config.yaml
mixing: "cutmix"
eps: 1e-08
batch_size: 256
final_lr_fraction: 0
Rows from block 5 of a small image classifier, named by matrix and row number. Rows with one number within an expert belong to one neuron, the router's apart. Each number is 200 + 20 x the weight over its row's rms, rounded and kept within 0 to 999. All counts start at 0.
Before each expert's rows are labels from the 100 images, of 14848, where the router gives the expert most weight on average: "strongest on" is what is common among them. Only what is clearly more common there than usual is listed. The data: photos of plants, animals and fungi (iNaturalist). In brackets: how many of the 100, against the usual share in percent.
# router: router (model.blocks.5.mlp.router.weight, 16x384, trained with AdamW), inputs 165-219
# gate: expert gate (model.blocks.5.mlp.gate, 16x192x384), inputs 165-219
# up: expert up (model.blocks.5.mlp.up, 16x192x384), inputs 165-219
# down: expert down (model.blocks.5.mlp.down, 16x384x192, transposed), outputs 165-219

# expert 6
strongest on: phylum Arthropoda (95 vs 30.8); class Insecta (94 vs 29.2); order Diptera (41 vs 2.6); family: Syrphidae (39 vs 2.1)
router.6,189,217,211,190,171,186,190,190,224,208,167,208,201,215,221,184,210,186,221,207,226,242,242,186,184,225,221,172,198,201,209,165,196,192,205,164,192,213,187,217,192,157,190,165,208,227,181,222,213,172,216,201,221,203,188
gate.11,165,187,194,197,211,186,194,188,190,216,190,184,203,168,210,219,192,234,241,189,200,197,192,185,206,165,164,213,247,190,204,168,194,233,208,172,198,199,154,202,202,219,165,174,221,229,224,173,204,150,227,203,178,192,226
up.11,242,202,194,214,165,209,222,190,207,210,219,213,198,194,196,179,219,189,162,227,194,200,228,205,195,254,210,172,165,198,208,214,211,165,214,244,208,198,265,201,217,186,194,223,203,174,155,210,210,249,180,195,218,201,188
down.11,217,161,188,197,139,219,236,197,203,184,166,168,215,250,177,163,189,221,214,208,195,193,152,170,192,219,167,209,191,184,230,214,193,222,199,182,218,239,240,191,211,201,215,191,211,224,216,211,188,154,200,202,207,232,174
gate.12,200,175,216,218,187,165,204,192,220,157,215,192,190,238,178,154,183,181,171,197,229,190,152,164,206,201,227,199,189,206,198,212,158,171,168,229,193,184,209,215,191,173,220,226,201,220,195,191,217,212,209,191,211,197,190
up.12,208,175,210,197,193,163,189,193,217,183,197,202,161,236,178,142,187,225,197,196,195,189,168,183,190,210,213,176,212,195,202,235,188,212,168,212,164,164,214,217,211,191,205,220,179,246,222,189,219,200,195,173,217,201,191
down.12,212,187,181,221,204,173,176,225,192,189,190,192,243,203,196,164,208,182,222,165,199,225,220,208,228,161,185,217,226,211,246,235,176,223,200,189,197,183,218,214,195,208,189,194,199,223,188,200,214,206,207,220,173,206,201
gate.13,217,165,179,178,155,203,191,206,189,186,137,173,159,200,192,208,186,184,192,202,186,217,170,222,210,204,217,185,212,188,188,204,202,198,169,175,216,162,199,205,180,243,221,184,195,196,202,184,230,185,208,250,247,223,226
up.13,218,171,204,176,182,200,183,186,196,201,153,192,193,220,202,235,176,188,184,164,203,209,177,209,200,199,214,172,208,182,207,224,231,217,167,186,202,180,201,216,211,214,214,185,208,195,203,211,213,168,216,222,246,260,210
down.13,200,209,210,189,222,195,192,185,212,192,219,192,234,184,195,200,191,225,180,208,214,213,208,219,184,180,193,216,209,219,172,223,181,255,179,216,208,178,178,132,192,195,184,214,184,220,220,185,184,197,181,189,228,206,196
gate.14,166,229,226,226,217,213,180,191,193,185,234,174,199,200,202,194,179,193,240,198,195,221,211,230,192,180,176,209,210,186,170,176,203,183,213,218,176,216,192,177,212,219,212,171,195,217,196,176,224,189,191,232,238,216,174
up.14,182,202,246,205,231,175,197,205,203,231,229,213,202,231,225,176,182,156,210,184,190,169,224,217,184,184,196,218,212,215,201,205,204,215,236,225,181,199,196,147,226,183,168,221,214,177,201,209,194,209,191,210,226,206,196
down.14,176,171,184,191,189,167,214,226,170,185,206,169,200,165,193,203,197,217,212,234,180,164,216,196,151,183,204,174,181,177,190,179,253,236,214,211,204,224,178,197,186,203,191,257,228,169,207,189,169,207,185,187,208,190,185
gate.15,179,180,200,213,206,229,197,222,221,167,192,210,218,206,199,180,192,220,200,242,185,198,195,195,194,200,183,201,179,190,146,191,197,195,159,234,201,195,212,197,211,203,182,217,157,188,199,192,192,198,231,202,197,196,206
up.15,163,167,187,224,196,214,159,217,214,184,190,216,215,198,196,192,221,205,196,244,176,216,178,201,193,212,215,224,187,203,164,212,190,212,180,215,211,217,209,207,218,211,208,217,177,200,216,197,192,215,235,200,209,198,190
down.15,218,221,220,215,194,228,191,201,209,164,206,175,207,224,216,157,181,164,188,179,162,190,200,185,202,212,200,209,169,209,203,216,164,176,181,233,243,211,232,210,195,214,172,181,174,186,200,178,251,198,191,180,198,232,201
gate.16,201,230,239,228,180,235,181,198,193,193,167,205,196,163,201,193,203,205,158,188,191,249,182,205,161,195,216,171,223,205,188,187,224,224,166,189,225,229,180,211,208,173,180,156,191,216,182,185,186,204,191,186,205,174,174
up.16,196,223,247,200,235,214,200,204,163,189,158,212,187,165,168,209,177,181,166,197,184,236,192,188,202,204,212,184,226,200,190,237,230,183,199,182,220,192,187,226,218,195,202,165,198,214,185,199,158,195,191,207,194,175,182
down.16,186,237,216,172,218,198,177,166,190,217,182,204,186,186,198,216,218,179,252,202,186,172,186,204,209,192,191,243,211,194,285,216,205,179,200,213,199,251,210,188,197,226,227,218,196,188,181,177,238,205,228,180,196,244,185
gate.17,203,193,203,189,214,229,178,192,193,199,196,211,185,208,217,178,223,160,209,208,215,215,237,218,198,224,247,220,173,178,220,226,202,229,212,205,206,143,163,213,208,182,201,200,198,194,177,173,174,210,188,190,212,214,181
up.17,210,195,192,185,214,234,192,224,202,195,207,199,241,183,175,220,222,185,213,183,192,191,155,235,203,198,172,214,227,213,183,235,171,180,205,210,191,170,190,174,189,202,188,205,163,224,197,186,220,193,197,189,170,201,220
down.17,241,187,162,240,223,190,197,205,234,186,205,191,219,225,205,222,203,207,193,183,208,199,187,194,238,192,211,212,228,197,206,185,207,178,182,185,196,177,217,197,208,204,240,209,200,187,199,239,194,191,229,209,201,163,200
gate.18,198,194,205,193,210,233,187,215,162,213,217,211,195,204,207,218,186,188,177,221,237,198,188,194,212,192,206,193,194,184,201,214,183,202,206,182,195,222,252,220,170,163,214,162,229,195,198,187,209,202,193,194,190,215,211
up.18,205,193,201,207,192,215,198,207,159,200,219,209,208,207,202,216,193,193,177,217,223,197,184,196,197,205,223,203,200,170,199,213,165,199,185,170,199,226,243,228,181,185,204,167,231,204,197,175,208,203,197,194,190,210,216
down.18,181,208,207,225,219,223,224,202,228,176,168,224,167,187,201,185,211,217,231,187,210,231,181,209,221,223,175,215,167,196,237,191,212,213,155,221,196,218,178,180,198,184,180,160,240,209,201,204,193,229,196,197,200,187,174
gate.19,214,181,214,177,215,183,189,198,178,222,190,191,196,200,234,210,203,194,206,234,212,212,234,192,218,240,222,183,216,181,240,179,206,199,166,224,212,202,172,239,168,202,194,217,208,209,217,180,218,204,183,231,191,223,239
up.19,191,204,186,202,191,186,145,145,180,205,218,198,207,209,218,221,214,197,210,225,218,211,184,195,228,260,178,167,201,180,225,194,204,206,187,197,203,258,177,239,166,215,204,192,199,200,175,180,185,193,178,182,194,200,213
down.19,179,187,193,167,218,213,190,210,214,178,212,222,210,177,189,194,192,214,170,218,205,183,172,178,168,230,230,245,199,235,216,238,177,215,233,195,225,207,179,191,207,201,174,193,210,193,246,211,222,220,159,193,225,221,185

# expert 3
strongest on: class Aves (100 vs 55.1); phylum Chordata (100 vs 60.9); order Accipitriformes (58 vs 3.9); family: Accipitridae (50 vs 3.3)
router.3,202,178,178,221,151,211,207,214,273,201,200,225,166,199,202,207,212,181,194,208,197,235,214,204,176,212,210,167,191,241,181,149,203,173,189,223,181,169,171,209,156,212,216,183,219,167,212,235,175,191,178,241,201,186,204
gate.11,175,175,194,204,206,181,194,213,229,186,201,159,208,202,222,198,200,216,188,191,209,224,228,206,211,200,208,227,169,214,207,234,215,168,185,187,179,183,213,180,232,224,226,186,206,210,195,141,211,168,163,228,179,222,211
up.11,187,166,219,225,204,198,166,221,197,166,194,170,226,199,203,199,227,212,143,184,203,214,225,204,192,194,187,223,190,212,208,224,205,177,193,192,197,183,224,174,200,197,241,189,210,226,198,168,226,177,146,230,148,213,235
down.11,224,204,224,215,231,227,213,220,196,217,195,192,199,185,199,189,188,213,183,216,197,196,176,190,160,200,224,202,223,213,206,214,216,174,196,214,179,220,199,161,202,178,184,203,184,191,158,167,204,198,210,191,201,165,159
gate.12,179,147,160,245,228,211,216,210,208,176,200,156,213,140,192,216,219,173,202,184,202,183,193,201,217,194,201,226,220,196,179,193,213,201,233,213,182,182,206,204,198,194,188,178,247,225,200,180,238,206,193,205,160,177,175
up.12,219,154,180,188,210,247,195,196,220,169,191,207,221,218,205,217,207,177,233,171,209,190,192,172,215,201,179,188,195,185,223,228,207,209,238,237,221,185,219,183,214,219,224,169,171,198,153,207,207,216,223,211,175,207,179
down.12,214,246,216,225,213,186,194,183,219,206,202,235,247,188,196,181,173,195,222,195,225,187,184,186,208,248,192,214,178,202,216,230,193,235,174,216,213,173,194,203,179,196,226,196,216,204,216,182,181,207,194,180,219,211,233
gate.13,186,204,193,189,210,186,225,197,189,214,216,188,160,194,208,197,172,187,188,200,211,214,212,214,168,220,219,223,191,190,237,160,224,184,189,185,202,218,191,194,157,186,181,165,215,180,182,176,183,166,218,199,181,232,212
up.13,194,196,194,162,174,227,204,199,179,187,205,173,215,187,142,217,184,184,198,217,170,164,221,178,215,199,208,153,216,181,204,157,216,210,185,189,249,219,174,228,195,181,192,191,229,219,183,208,212,184,199,213,193,206,200
down.13,226,209,202,168,192,211,184,154,194,223,179,183,176,185,205,184,174,208,158,221,171,177,170,169,165,206,192,191,199,181,201,238,185,223,227,191,163,188,197,243,181,191,150,186,195,197,209,195,215,196,169,225,185,172,201
gate.14,208,179,198,186,233,193,169,201,220,166,188,185,192,151,217,201,228,198,174,176,173,214,183,242,226,211,178,216,191,215,198,210,180,175,188,208,184,182,192,193,218,240,234,197,212,188,198,191,261,189,213,222,227,216,161
up.14,193,213,199,221,166,204,226,187,194,215,223,207,192,231,183,202,195,187,235,234,224,191,215,164,176,179,229,194,207,185,189,199,224,217,207,194,221,223,214,227,193,159,168,199,190,205,195,204,150,207,187,178,176,190,232
down.14,191,182,233,169,230,214,197,197,196,216,196,199,211,219,227,174,208,197,190,157,200,164,179,187,169,190,215,199,201,182,223,184,154,221,234,208,228,166,193,174,210,248,185,206,209,193,189,193,231,187,208,214,200,235,235
gate.15,200,197,176,204,177,220,222,200,207,163,217,182,198,166,222,188,186,194,203,185,199,194,184,176,194,219,229,193,219,202,209,211,209,176,215,177,215,220,167,216,196,227,214,195,213,193,221,179,188,188,200,209,215,170,164
up.15,200,197,168,197,180,205,216,203,204,161,208,189,194,172,236,191,195,174,209,185,213,193,195,172,195,212,228,190,219,202,210,216,210,179,209,168,220,218,178,211,190,222,202,202,215,193,229,174,195,190,187,205,206,172,158
down.15,202,210,191,225,208,162,192,162,169,159,187,204,213,207,203,223,194,180,209,182,184,159,192,217,207,190,206,185,207,193,233,217,217,207,181,197,204,205,229,166,214,195,211,186,150,180,182,186,225,198,229,195,201,226,194
gate.16,238,187,180,230,225,207,193,197,199,217,218,186,162,186,199,192,205,197,182,199,237,235,191,215,207,176,202,193,195,218,222,186,222,172,207,184,204,192,219,226,171,195,220,181,210,190,159,189,223,231,194,210,247,210,183
up.16,190,197,181,236,223,211,172,212,238,212,195,201,177,205,196,190,215,220,172,210,173,223,172,218,220,181,171,225,200,207,231,210,173,225,206,200,233,163,200,187,206,194,200,167,189,215,201,217,214,180,209,171,179,175,205
down.16,192,201,205,193,203,206,199,180,214,217,212,153,213,175,204,169,166,207,191,218,179,198,170,203,223,164,201,171,183,188,247,240,169,222,211,207,181,176,206,221,196,206,220,197,214,176,158,147,158,199,183,186,211,200,214
gate.17,187,187,188,186,194,186,182,169,241,196,201,192,192,210,196,214,218,219,225,212,211,196,191,192,188,200,231,221,214,209,225,166,192,201,203,227,206,213,205,174,189,201,179,195,202,221,161,214,235,219,216,219,201,224,223
up.17,170,176,187,204,191,209,197,226,205,253,206,182,212,209,218,218,190,183,196,210,187,212,187,188,203,220,214,214,181,226,185,184,215,172,216,207,211,222,187,190,192,187,214,161,214,167,191,235,227,200,178,148,224,228,191
down.17,217,174,207,184,215,212,230,190,193,222,215,186,236,201,206,181,209,157,181,252,186,215,204,221,233,196,173,174,199,216,197,208,179,225,206,229,222,156,199,184,212,205,178,198,171,215,190,219,207,157,211,218,200,207,235
gate.18,192,218,180,230,194,191,193,203,145,214,172,208,242,183,200,168,212,200,171,204,209,194,194,183,218,200,212,215,211,203,181,217,220,192,180,202,206,150,179,226,218,177,190,174,214,182,221,235,203,223,218,192,161,187,238
up.18,206,185,210,170,189,192,207,179,242,189,231,200,172,219,206,224,182,176,229,192,228,202,205,206,172,190,183,194,183,192,195,189,205,210,212,205,195,226,228,167,201,251,222,222,186,216,189,172,207,178,165,193,243,209,173
down.18,207,191,189,186,204,183,188,187,210,227,202,198,211,192,213,201,201,230,246,212,193,220,205,227,213,216,219,221,172,229,221,176,212,182,192,193,210,198,208,189,200,216,189,232,220,199,189,194,194,163,193,173,207,203,211
gate.19,225,224,202,218,195,219,242,163,225,219,190,220,225,223,184,194,208,185,163,195,184,190,179,195,209,179,199,196,209,167,221,203,223,227,185,210,212,165,238,260,200,210,222,226,242,191,222,173,245,179,167,172,203,211,179
up.19,217,169,165,205,189,214,191,166,233,227,220,185,185,205,206,218,211,174,198,184,217,212,226,213,219,239,142,180,202,191,185,214,207,205,239,200,198,193,182,195,224,222,245,199,224,207,228,200,201,168,212,198,203,186,195
down.19,211,209,204,200,198,183,224,205,187,190,184,194,214,195,206,210,179,214,179,205,194,211,206,196,195,204,179,210,245,168,176,193,190,216,167,200,232,241,183,192,185,200,163,158,170,196,186,199,197,165,192,226,218,217,197

# expert 8
strongest on: phylum Chordata (100 vs 60.9); class Aves (98 vs 55.1); order Anseriformes (36 vs 5.5); family: Anatidae (36 vs 5.5)
router.8,203,200,192,202,192,213,178,236,254,225,228,190,211,224,199,199,151,226,205,210,189,215,187,228,162,186,210,188,197,192,166,184,204,238,207,203,201,211,184,158,182,196,245,191,229,218,205,213,200,191,194,196,210,176,208
gate.11,204,229,193,199,208,214,162,172,201,178,199,192,158,193,177,185,195,208,205,204,184,217,186,221,224,192,195,233,211,172,246,204,222,183,198,192,208,194,200,239,167,196,248,150,204,196,191,207,221,193,219,222,200,186,191
up.11,216,165,225,197,212,214,227,203,187,211,185,184,223,177,204,201,203,205,196,224,213,230,186,180,210,182,220,190,174,210,193,183,200,219,210,203,219,223,224,160,211,203,163,216,191,250,212,197,204,184,187,185,163,206,233
down.11,202,172,193,207,181,150,210,215,204,208,192,203,180,191,227,210,221,208,212,191,222,175,194,216,201,187,138,201,200,199,206,179,190,219,185,233,194,239,205,170,166,201,247,240,190,193,145,202,212,229,216,197,196,202,181
gate.12,182,218,191,207,201,200,196,178,246,208,243,218,208,237,186,216,217,197,223,212,210,188,204,211,202,211,194,192,203,229,176,203,211,182,231,204,143,179,168,181,169,191,203,167,229,166,172,233,204,176,186,200,196,215,191
up.12,197,202,190,189,200,208,191,169,233,212,224,209,218,243,183,180,196,215,233,185,205,198,213,211,206,197,185,182,184,239,195,218,223,192,233,201,155,184,168,188,187,198,211,157,207,163,163,224,192,171,189,183,165,204,186
down.12,155,188,163,208,219,152,232,181,195,212,252,194,222,189,234,215,197,213,210,203,213,202,228,193,155,185,180,178,219,169,210,207,214,192,181,206,187,220,193,184,234,183,221,172,217,201,188,181,203,176,182,189,189,188,181
gate.13,215,199,211,202,183,188,230,166,221,213,230,187,204,208,204,163,153,190,210,233,215,186,151,202,187,196,196,197,202,180,188,197,183,161,191,212,193,223,193,195,186,186,174,212,218,163,211,183,226,185,194,219,209,227,224
up.13,201,222,192,199,188,211,225,199,206,168,169,188,176,196,187,176,185,214,186,215,171,221,191,222,192,179,172,182,197,162,230,204,191,189,174,204,196,199,194,195,230,187,204,238,196,193,214,234,205,217,182,208,173,199,192
down.13,217,222,189,186,180,219,192,162,205,215,193,196,183,206,187,215,204,219,183,231,202,203,182,192,209,201,206,202,226,214,214,215,206,219,175,239,203,176,201,199,224,213,196,192,209,199,202,177,181,165,230,233,199,201,170
gate.14,189,183,191,176,214,160,183,182,214,195,201,177,214,201,243,202,175,220,204,193,228,201,203,201,198,184,220,204,222,185,196,212,183,169,148,180,200,205,195,171,184,216,189,207,177,214,158,231,191,199,153,199,204,201,186
up.14,206,212,206,223,188,233,231,227,174,202,193,220,178,190,192,207,217,189,189,183,168,208,197,209,185,228,167,188,172,206,197,186,206,216,245,214,193,182,195,229,230,175,215,202,205,193,204,165,219,202,268,206,191,219,202
down.14,207,185,191,205,229,206,222,246,225,184,214,183,190,170,205,214,197,146,219,194,158,193,236,204,209,230,217,214,183,230,194,154,268,180,183,224,218,204,182,182,188,215,208,168,180,205,191,211,208,177,212,200,227,224,208
gate.15,191,236,171,201,231,185,158,218,221,225,191,203,207,219,231,225,182,225,208,211,158,233,205,197,208,181,164,214,175,187,203,205,186,178,185,199,183,209,210,176,184,236,169,201,215,200,208,201,206,193,184,210,222,197,172
up.15,200,224,235,214,197,215,190,224,171,162,175,196,199,177,217,201,227,197,204,175,231,174,186,181,197,208,198,186,221,171,172,172,188,187,172,194,239,194,211,182,240,175,186,196,151,206,191,200,159,217,211,171,208,176,184
down.15,196,227,201,163,198,194,189,204,210,251,240,168,212,202,149,189,189,195,226,202,201,225,210,239,201,196,224,186,181,190,210,197,196,212,193,193,203,200,217,180,204,205,179,187,164,188,176,212,197,177,203,188,207,187,178
gate.16,224,180,199,188,224,181,227,206,196,210,210,209,200,189,229,186,214,178,182,170,191,192,185,247,187,196,181,193,158,200,183,201,194,179,216,166,192,155,207,191,230,200,213,177,187,189,227,175,178,220,207,191,179,226,198
up.16,184,236,206,199,201,214,195,205,226,190,180,189,213,165,213,212,236,212,175,213,184,227,179,202,173,189,205,243,196,173,192,197,199,214,187,182,196,205,190,185,208,219,181,166,202,194,226,196,199,171,203,175,205,195,243
down.16,236,179,203,210,218,240,185,191,227,206,272,223,213,212,179,225,207,219,225,248,236,196,147,208,240,182,237,195,215,202,197,244,169,235,182,195,186,184,217,215,173,206,216,201,183,232,200,207,240,203,175,212,204,167,224
gate.17,219,183,185,201,182,184,223,205,201,183,192,229,169,206,204,202,214,189,210,250,209,192,206,205,198,210,194,226,203,203,194,193,185,166,198,222,165,197,183,169,197,206,185,211,189,218,198,231,229,215,214,153,239,211,188
up.17,198,243,208,214,221,220,175,199,196,198,194,143,232,198,199,204,188,198,204,182,161,187,186,208,209,194,231,168,218,210,217,185,206,218,199,201,223,247,225,214,164,203,197,185,210,173,200,196,175,156,197,231,205,175,200
down.17,227,202,213,202,191,208,211,208,205,186,208,216,205,206,217,192,223,200,199,208,203,230,183,180,210,185,161,177,234,207,192,183,215,188,153,199,213,199,218,201,156,217,193,175,218,161,184,218,189,181,191,197,190,190,212
gate.18,218,180,185,195,200,238,203,217,206,187,196,191,239,251,229,236,206,239,180,176,211,211,213,227,174,182,197,181,167,172,210,188,202,201,163,190,181,199,192,208,199,184,208,195,190,207,200,241,164,186,218,159,234,187,209
up.18,194,185,193,193,181,177,204,181,206,190,202,205,187,188,178,181,193,194,207,223,204,202,202,192,211,182,220,206,228,242,188,197,180,207,208,209,200,198,241,194,184,249,207,230,187,176,216,148,230,201,183,227,186,197,235
down.18,205,191,165,205,192,182,202,207,201,212,200,156,203,207,216,168,167,207,195,166,202,212,197,207,202,222,215,229,192,199,200,202,172,200,221,205,264,202,202,205,179,168,200,207,188,195,225,215,240,190,209,161,192,165,215
gate.19,190,211,195,199,166,194,224,229,205,189,258,151,212,193,181,203,194,213,213,194,205,239,202,200,191,217,197,200,176,199,201,193,192,207,196,167,203,229,230,173,188,180,176,196,197,223,213,190,170,208,170,195,200,200,202
up.19,221,223,184,192,205,218,211,156,181,227,195,218,194,169,224,195,203,205,185,216,227,186,198,193,225,191,203,207,217,217,218,221,200,164,206,180,204,182,178,231,188,177,188,211,214,219,220,172,166,196,200,210,196,199,200
down.19,211,158,182,227,203,174,227,215,190,195,189,179,205,194,215,186,201,182,202,206,177,203,214,199,201,159,181,210,190,222,181,171,183,200,189,201,184,202,178,189,193,223,175,171,200,224,215,212,207,195,184,204,222,204,161

# expert 4
strongest on: order Anseriformes (25 vs 5.5); family: Anatidae (25 vs 5.5)
router.4,211,190,182,198,191,214,232,204,173,167,205,203,231,211,211,217,198,173,205,192,205,190,188,178,191,220,199,212,215,182,198,165,248,156,214,188,219,214,202,235,227,198,187,202,189,207,185,157,185,224,167,163,192,210,228
gate.0,195,203,181,203,256,177,181,173,190,183,230,211,229,218,169,190,215,195,186,209,184,212,184,206,189,197,187,166,177,181,160,169,210,197,187,200,212,166,209,229,206,200,189,216,188,237,187,193,243,215,165,209,219,210,171
up.0,205,178,217,185,163,194,220,237,217,209,181,196,170,161,216,225,185,210,211,198,213,179,206,202,196,205,220,237,221,217,225,238,186,197,205,206,204,194,210,168,173,198,218,172,217,176,220,203,150,173,242,185,206,181,233
down.0,190,197,179,192,213,180,174,211,272,181,200,210,227,217,204,227,216,191,217,179,214,193,185,199,218,218,193,244,204,168,202,197,172,166,183,221,231,187,194,195,201,211,187,188,183,207,200,196,196,202,204,222,234,223,230
gate.1,197,197,191,183,189,192,215,199,209,190,178,194,193,221,177,182,191,225,186,186,196,185,204,190,197,198,223,190,203,217,217,204,176,194,185,192,220,173,202,226,229,231,213,187,213,197,202,172,208,246,207,194,197,190,210
up.1,180,184,229,223,228,202,181,223,199,210,231,208,209,169,189,213,189,193,220,221,195,220,216,202,215,212,189,210,204,172,185,178,211,203,188,210,191,226,210,173,157,197,182,213,202,231,187,219,196,155,163,191,224,206,171
down.1,197,231,208,210,202,218,206,177,195,190,174,201,202,200,183,221,208,226,190,204,221,198,175,201,180,219,217,220,213,175,253,212,221,169,177,215,211,181,233,208,216,171,201,203,183,241,236,187,180,175,191,179,199,174,185
gate.2,199,203,202,164,196,224,216,214,177,214,197,258,232,182,180,192,183,222,186,204,214,194,211,206,230,224,201,193,210,178,181,186,205,198,184,201,207,190,188,203,231,172,211,178,204,230,229,220,207,224,208,215,212,194,238
up.2,215,203,215,246,206,168,192,212,217,202,203,147,177,230,208,196,221,179,203,197,181,199,181,196,188,184,207,210,169,221,223,199,190,209,212,187,188,195,206,185,178,241,186,209,193,175,179,188,186,174,176,177,179,220,167
down.2,221,210,225,197,204,191,208,203,182,157,185,183,192,196,190,195,170,241,229,198,191,208,215,239,193,208,210,182,212,240,169,187,204,178,200,229,213,195,196,212,191,221,219,219,195,198,198,210,196,222,189,156,210,230,183
gate.3,221,190,223,214,196,203,218,202,211,214,171,169,202,199,210,202,175,176,217,161,198,215,197,200,220,208,190,201,229,236,212,211,191,178,179,191,216,191,182,174,213,217,213,201,205,216,163,219,190,224,197,188,186,179,192
up.3,208,190,188,210,187,191,200,212,179,204,198,168,200,201,196,202,141,187,216,165,192,202,223,194,226,220,209,200,216,209,216,211,164,221,185,204,171,187,219,178,202,188,206,203,212,222,203,212,184,206,190,200,200,184,165
down.3,184,196,206,189,176,211,209,222,188,208,176,237,206,186,187,194,206,177,204,207,196,189,210,225,173,194,200,221,209,182,206,219,189,239,203,247,256,174,190,176,233,257,215,180,197,233,186,180,222,212,201,203,228,225,177
gate.4,197,204,225,198,204,195,190,218,192,222,164,182,212,192,211,230,221,185,187,219,179,213,205,207,199,166,205,221,207,196,191,191,181,205,210,198,215,177,188,213,222,186,189,230,187,184,221,196,203,219,196,197,154,199,205
up.4,203,206,236,192,187,187,173,223,180,216,164,203,212,190,224,232,215,174,197,221,189,218,226,212,189,188,207,205,211,189,214,217,194,179,195,208,197,193,201,224,211,186,209,224,192,187,219,182,202,214,211,197,154,224,204
down.4,220,202,195,207,225,158,208,163,193,247,208,220,182,171,201,218,163,215,171,215,202,193,194,209,207,198,175,214,170,226,209,230,207,190,186,174,174,210,190,202,208,208,239,169,164,210,217,212,177,222,222,172,194,205,196
gate.5,213,194,199,205,195,195,203,231,206,172,220,200,203,197,219,154,180,180,210,195,179,196,184,212,198,165,193,200,240,214,163,175,217,217,203,213,205,217,184,206,222,218,187,179,203,207,195,185,207,191,178,240,217,200,188
up.5,184,182,202,171,201,193,220,182,164,173,214,221,186,212,166,189,201,196,221,217,198,192,203,193,219,183,219,204,187,196,204,223,225,192,212,218,183,230,174,196,211,221,193,153,198,167,229,196,226,198,198,179,216,202,218
down.5,216,213,175,181,240,209,200,202,212,204,184,183,226,201,222,221,231,210,220,189,204,202,178,191,211,195,208,209,228,191,203,185,212,198,211,180,186,183,203,222,230,205,184,171,206,210,192,172,236,203,197,221,197,176,199
gate.6,227,210,196,195,166,205,208,213,184,184,168,192,189,197,193,209,213,184,210,222,202,172,194,222,173,223,209,225,205,190,174,198,212,209,206,202,218,189,225,249,189,170,190,192,189,200,201,182,226,210,243,225,206,232,220
up.6,224,197,209,216,162,231,196,200,180,174,176,246,198,164,190,222,185,176,212,219,202,157,196,208,194,212,186,182,200,215,165,208,201,200,221,200,209,164,207,221,224,173,213,224,232,193,210,201,213,237,209,192,209,247,233
down.6,210,194,209,152,197,207,195,184,220,181,193,218,174,210,231,205,217,208,196,236,206,184,177,197,218,233,216,201,219,216,206,211,219,209,203,185,196,189,210,189,197,237,175,162,219,207,190,174,201,151,230,188,207,190,176
gate.7,226,188,187,192,223,202,199,201,232,201,182,189,199,224,211,205,199,174,187,251,216,179,204,186,190,206,163,234,188,165,163,211,203,232,230,203,238,220,185,175,191,245,206,163,243,185,208,211,208,187,182,162,192,202,227
up.7,203,164,201,185,199,200,181,179,189,207,204,192,201,185,212,174,168,230,218,176,179,198,186,199,208,229,209,208,221,171,192,218,188,200,202,203,196,170,200,198,210,224,209,175,207,234,182,220,205,198,198,159,187,221,237
down.7,223,201,193,234,180,223,213,190,212,180,159,210,237,216,180,176,210,220,215,223,219,200,216,210,201,194,172,177,184,185,229,205,187,199,210,257,182,207,199,191,206,207,185,193,187,210,198,204,200,245,218,211,184,221,185
gate.8,188,175,185,228,171,213,169,166,185,205,185,169,195,249,210,218,154,203,204,212,223,205,209,150,185,201,172,220,216,184,207,212,189,203,220,198,199,207,196,200,243,179,205,193,162,188,227,212,190,212,206,212,218,197,229
up.8,207,189,192,222,188,203,154,163,180,223,185,162,209,237,179,220,169,174,218,214,243,177,198,168,202,198,170,217,211,182,199,213,218,203,204,210,171,210,199,178,257,199,221,184,175,197,222,218,207,194,178,212,224,212,227
down.8,212,183,195,195,193,217,222,193,193,195,199,164,163,192,221,209,178,188,202,208,194,188,195,169,196,211,199,196,198,199,218,189,192,191,223,203,226,226,202,205,207,214,218,194,231,209,220,218,188,178,185,198,201,167,219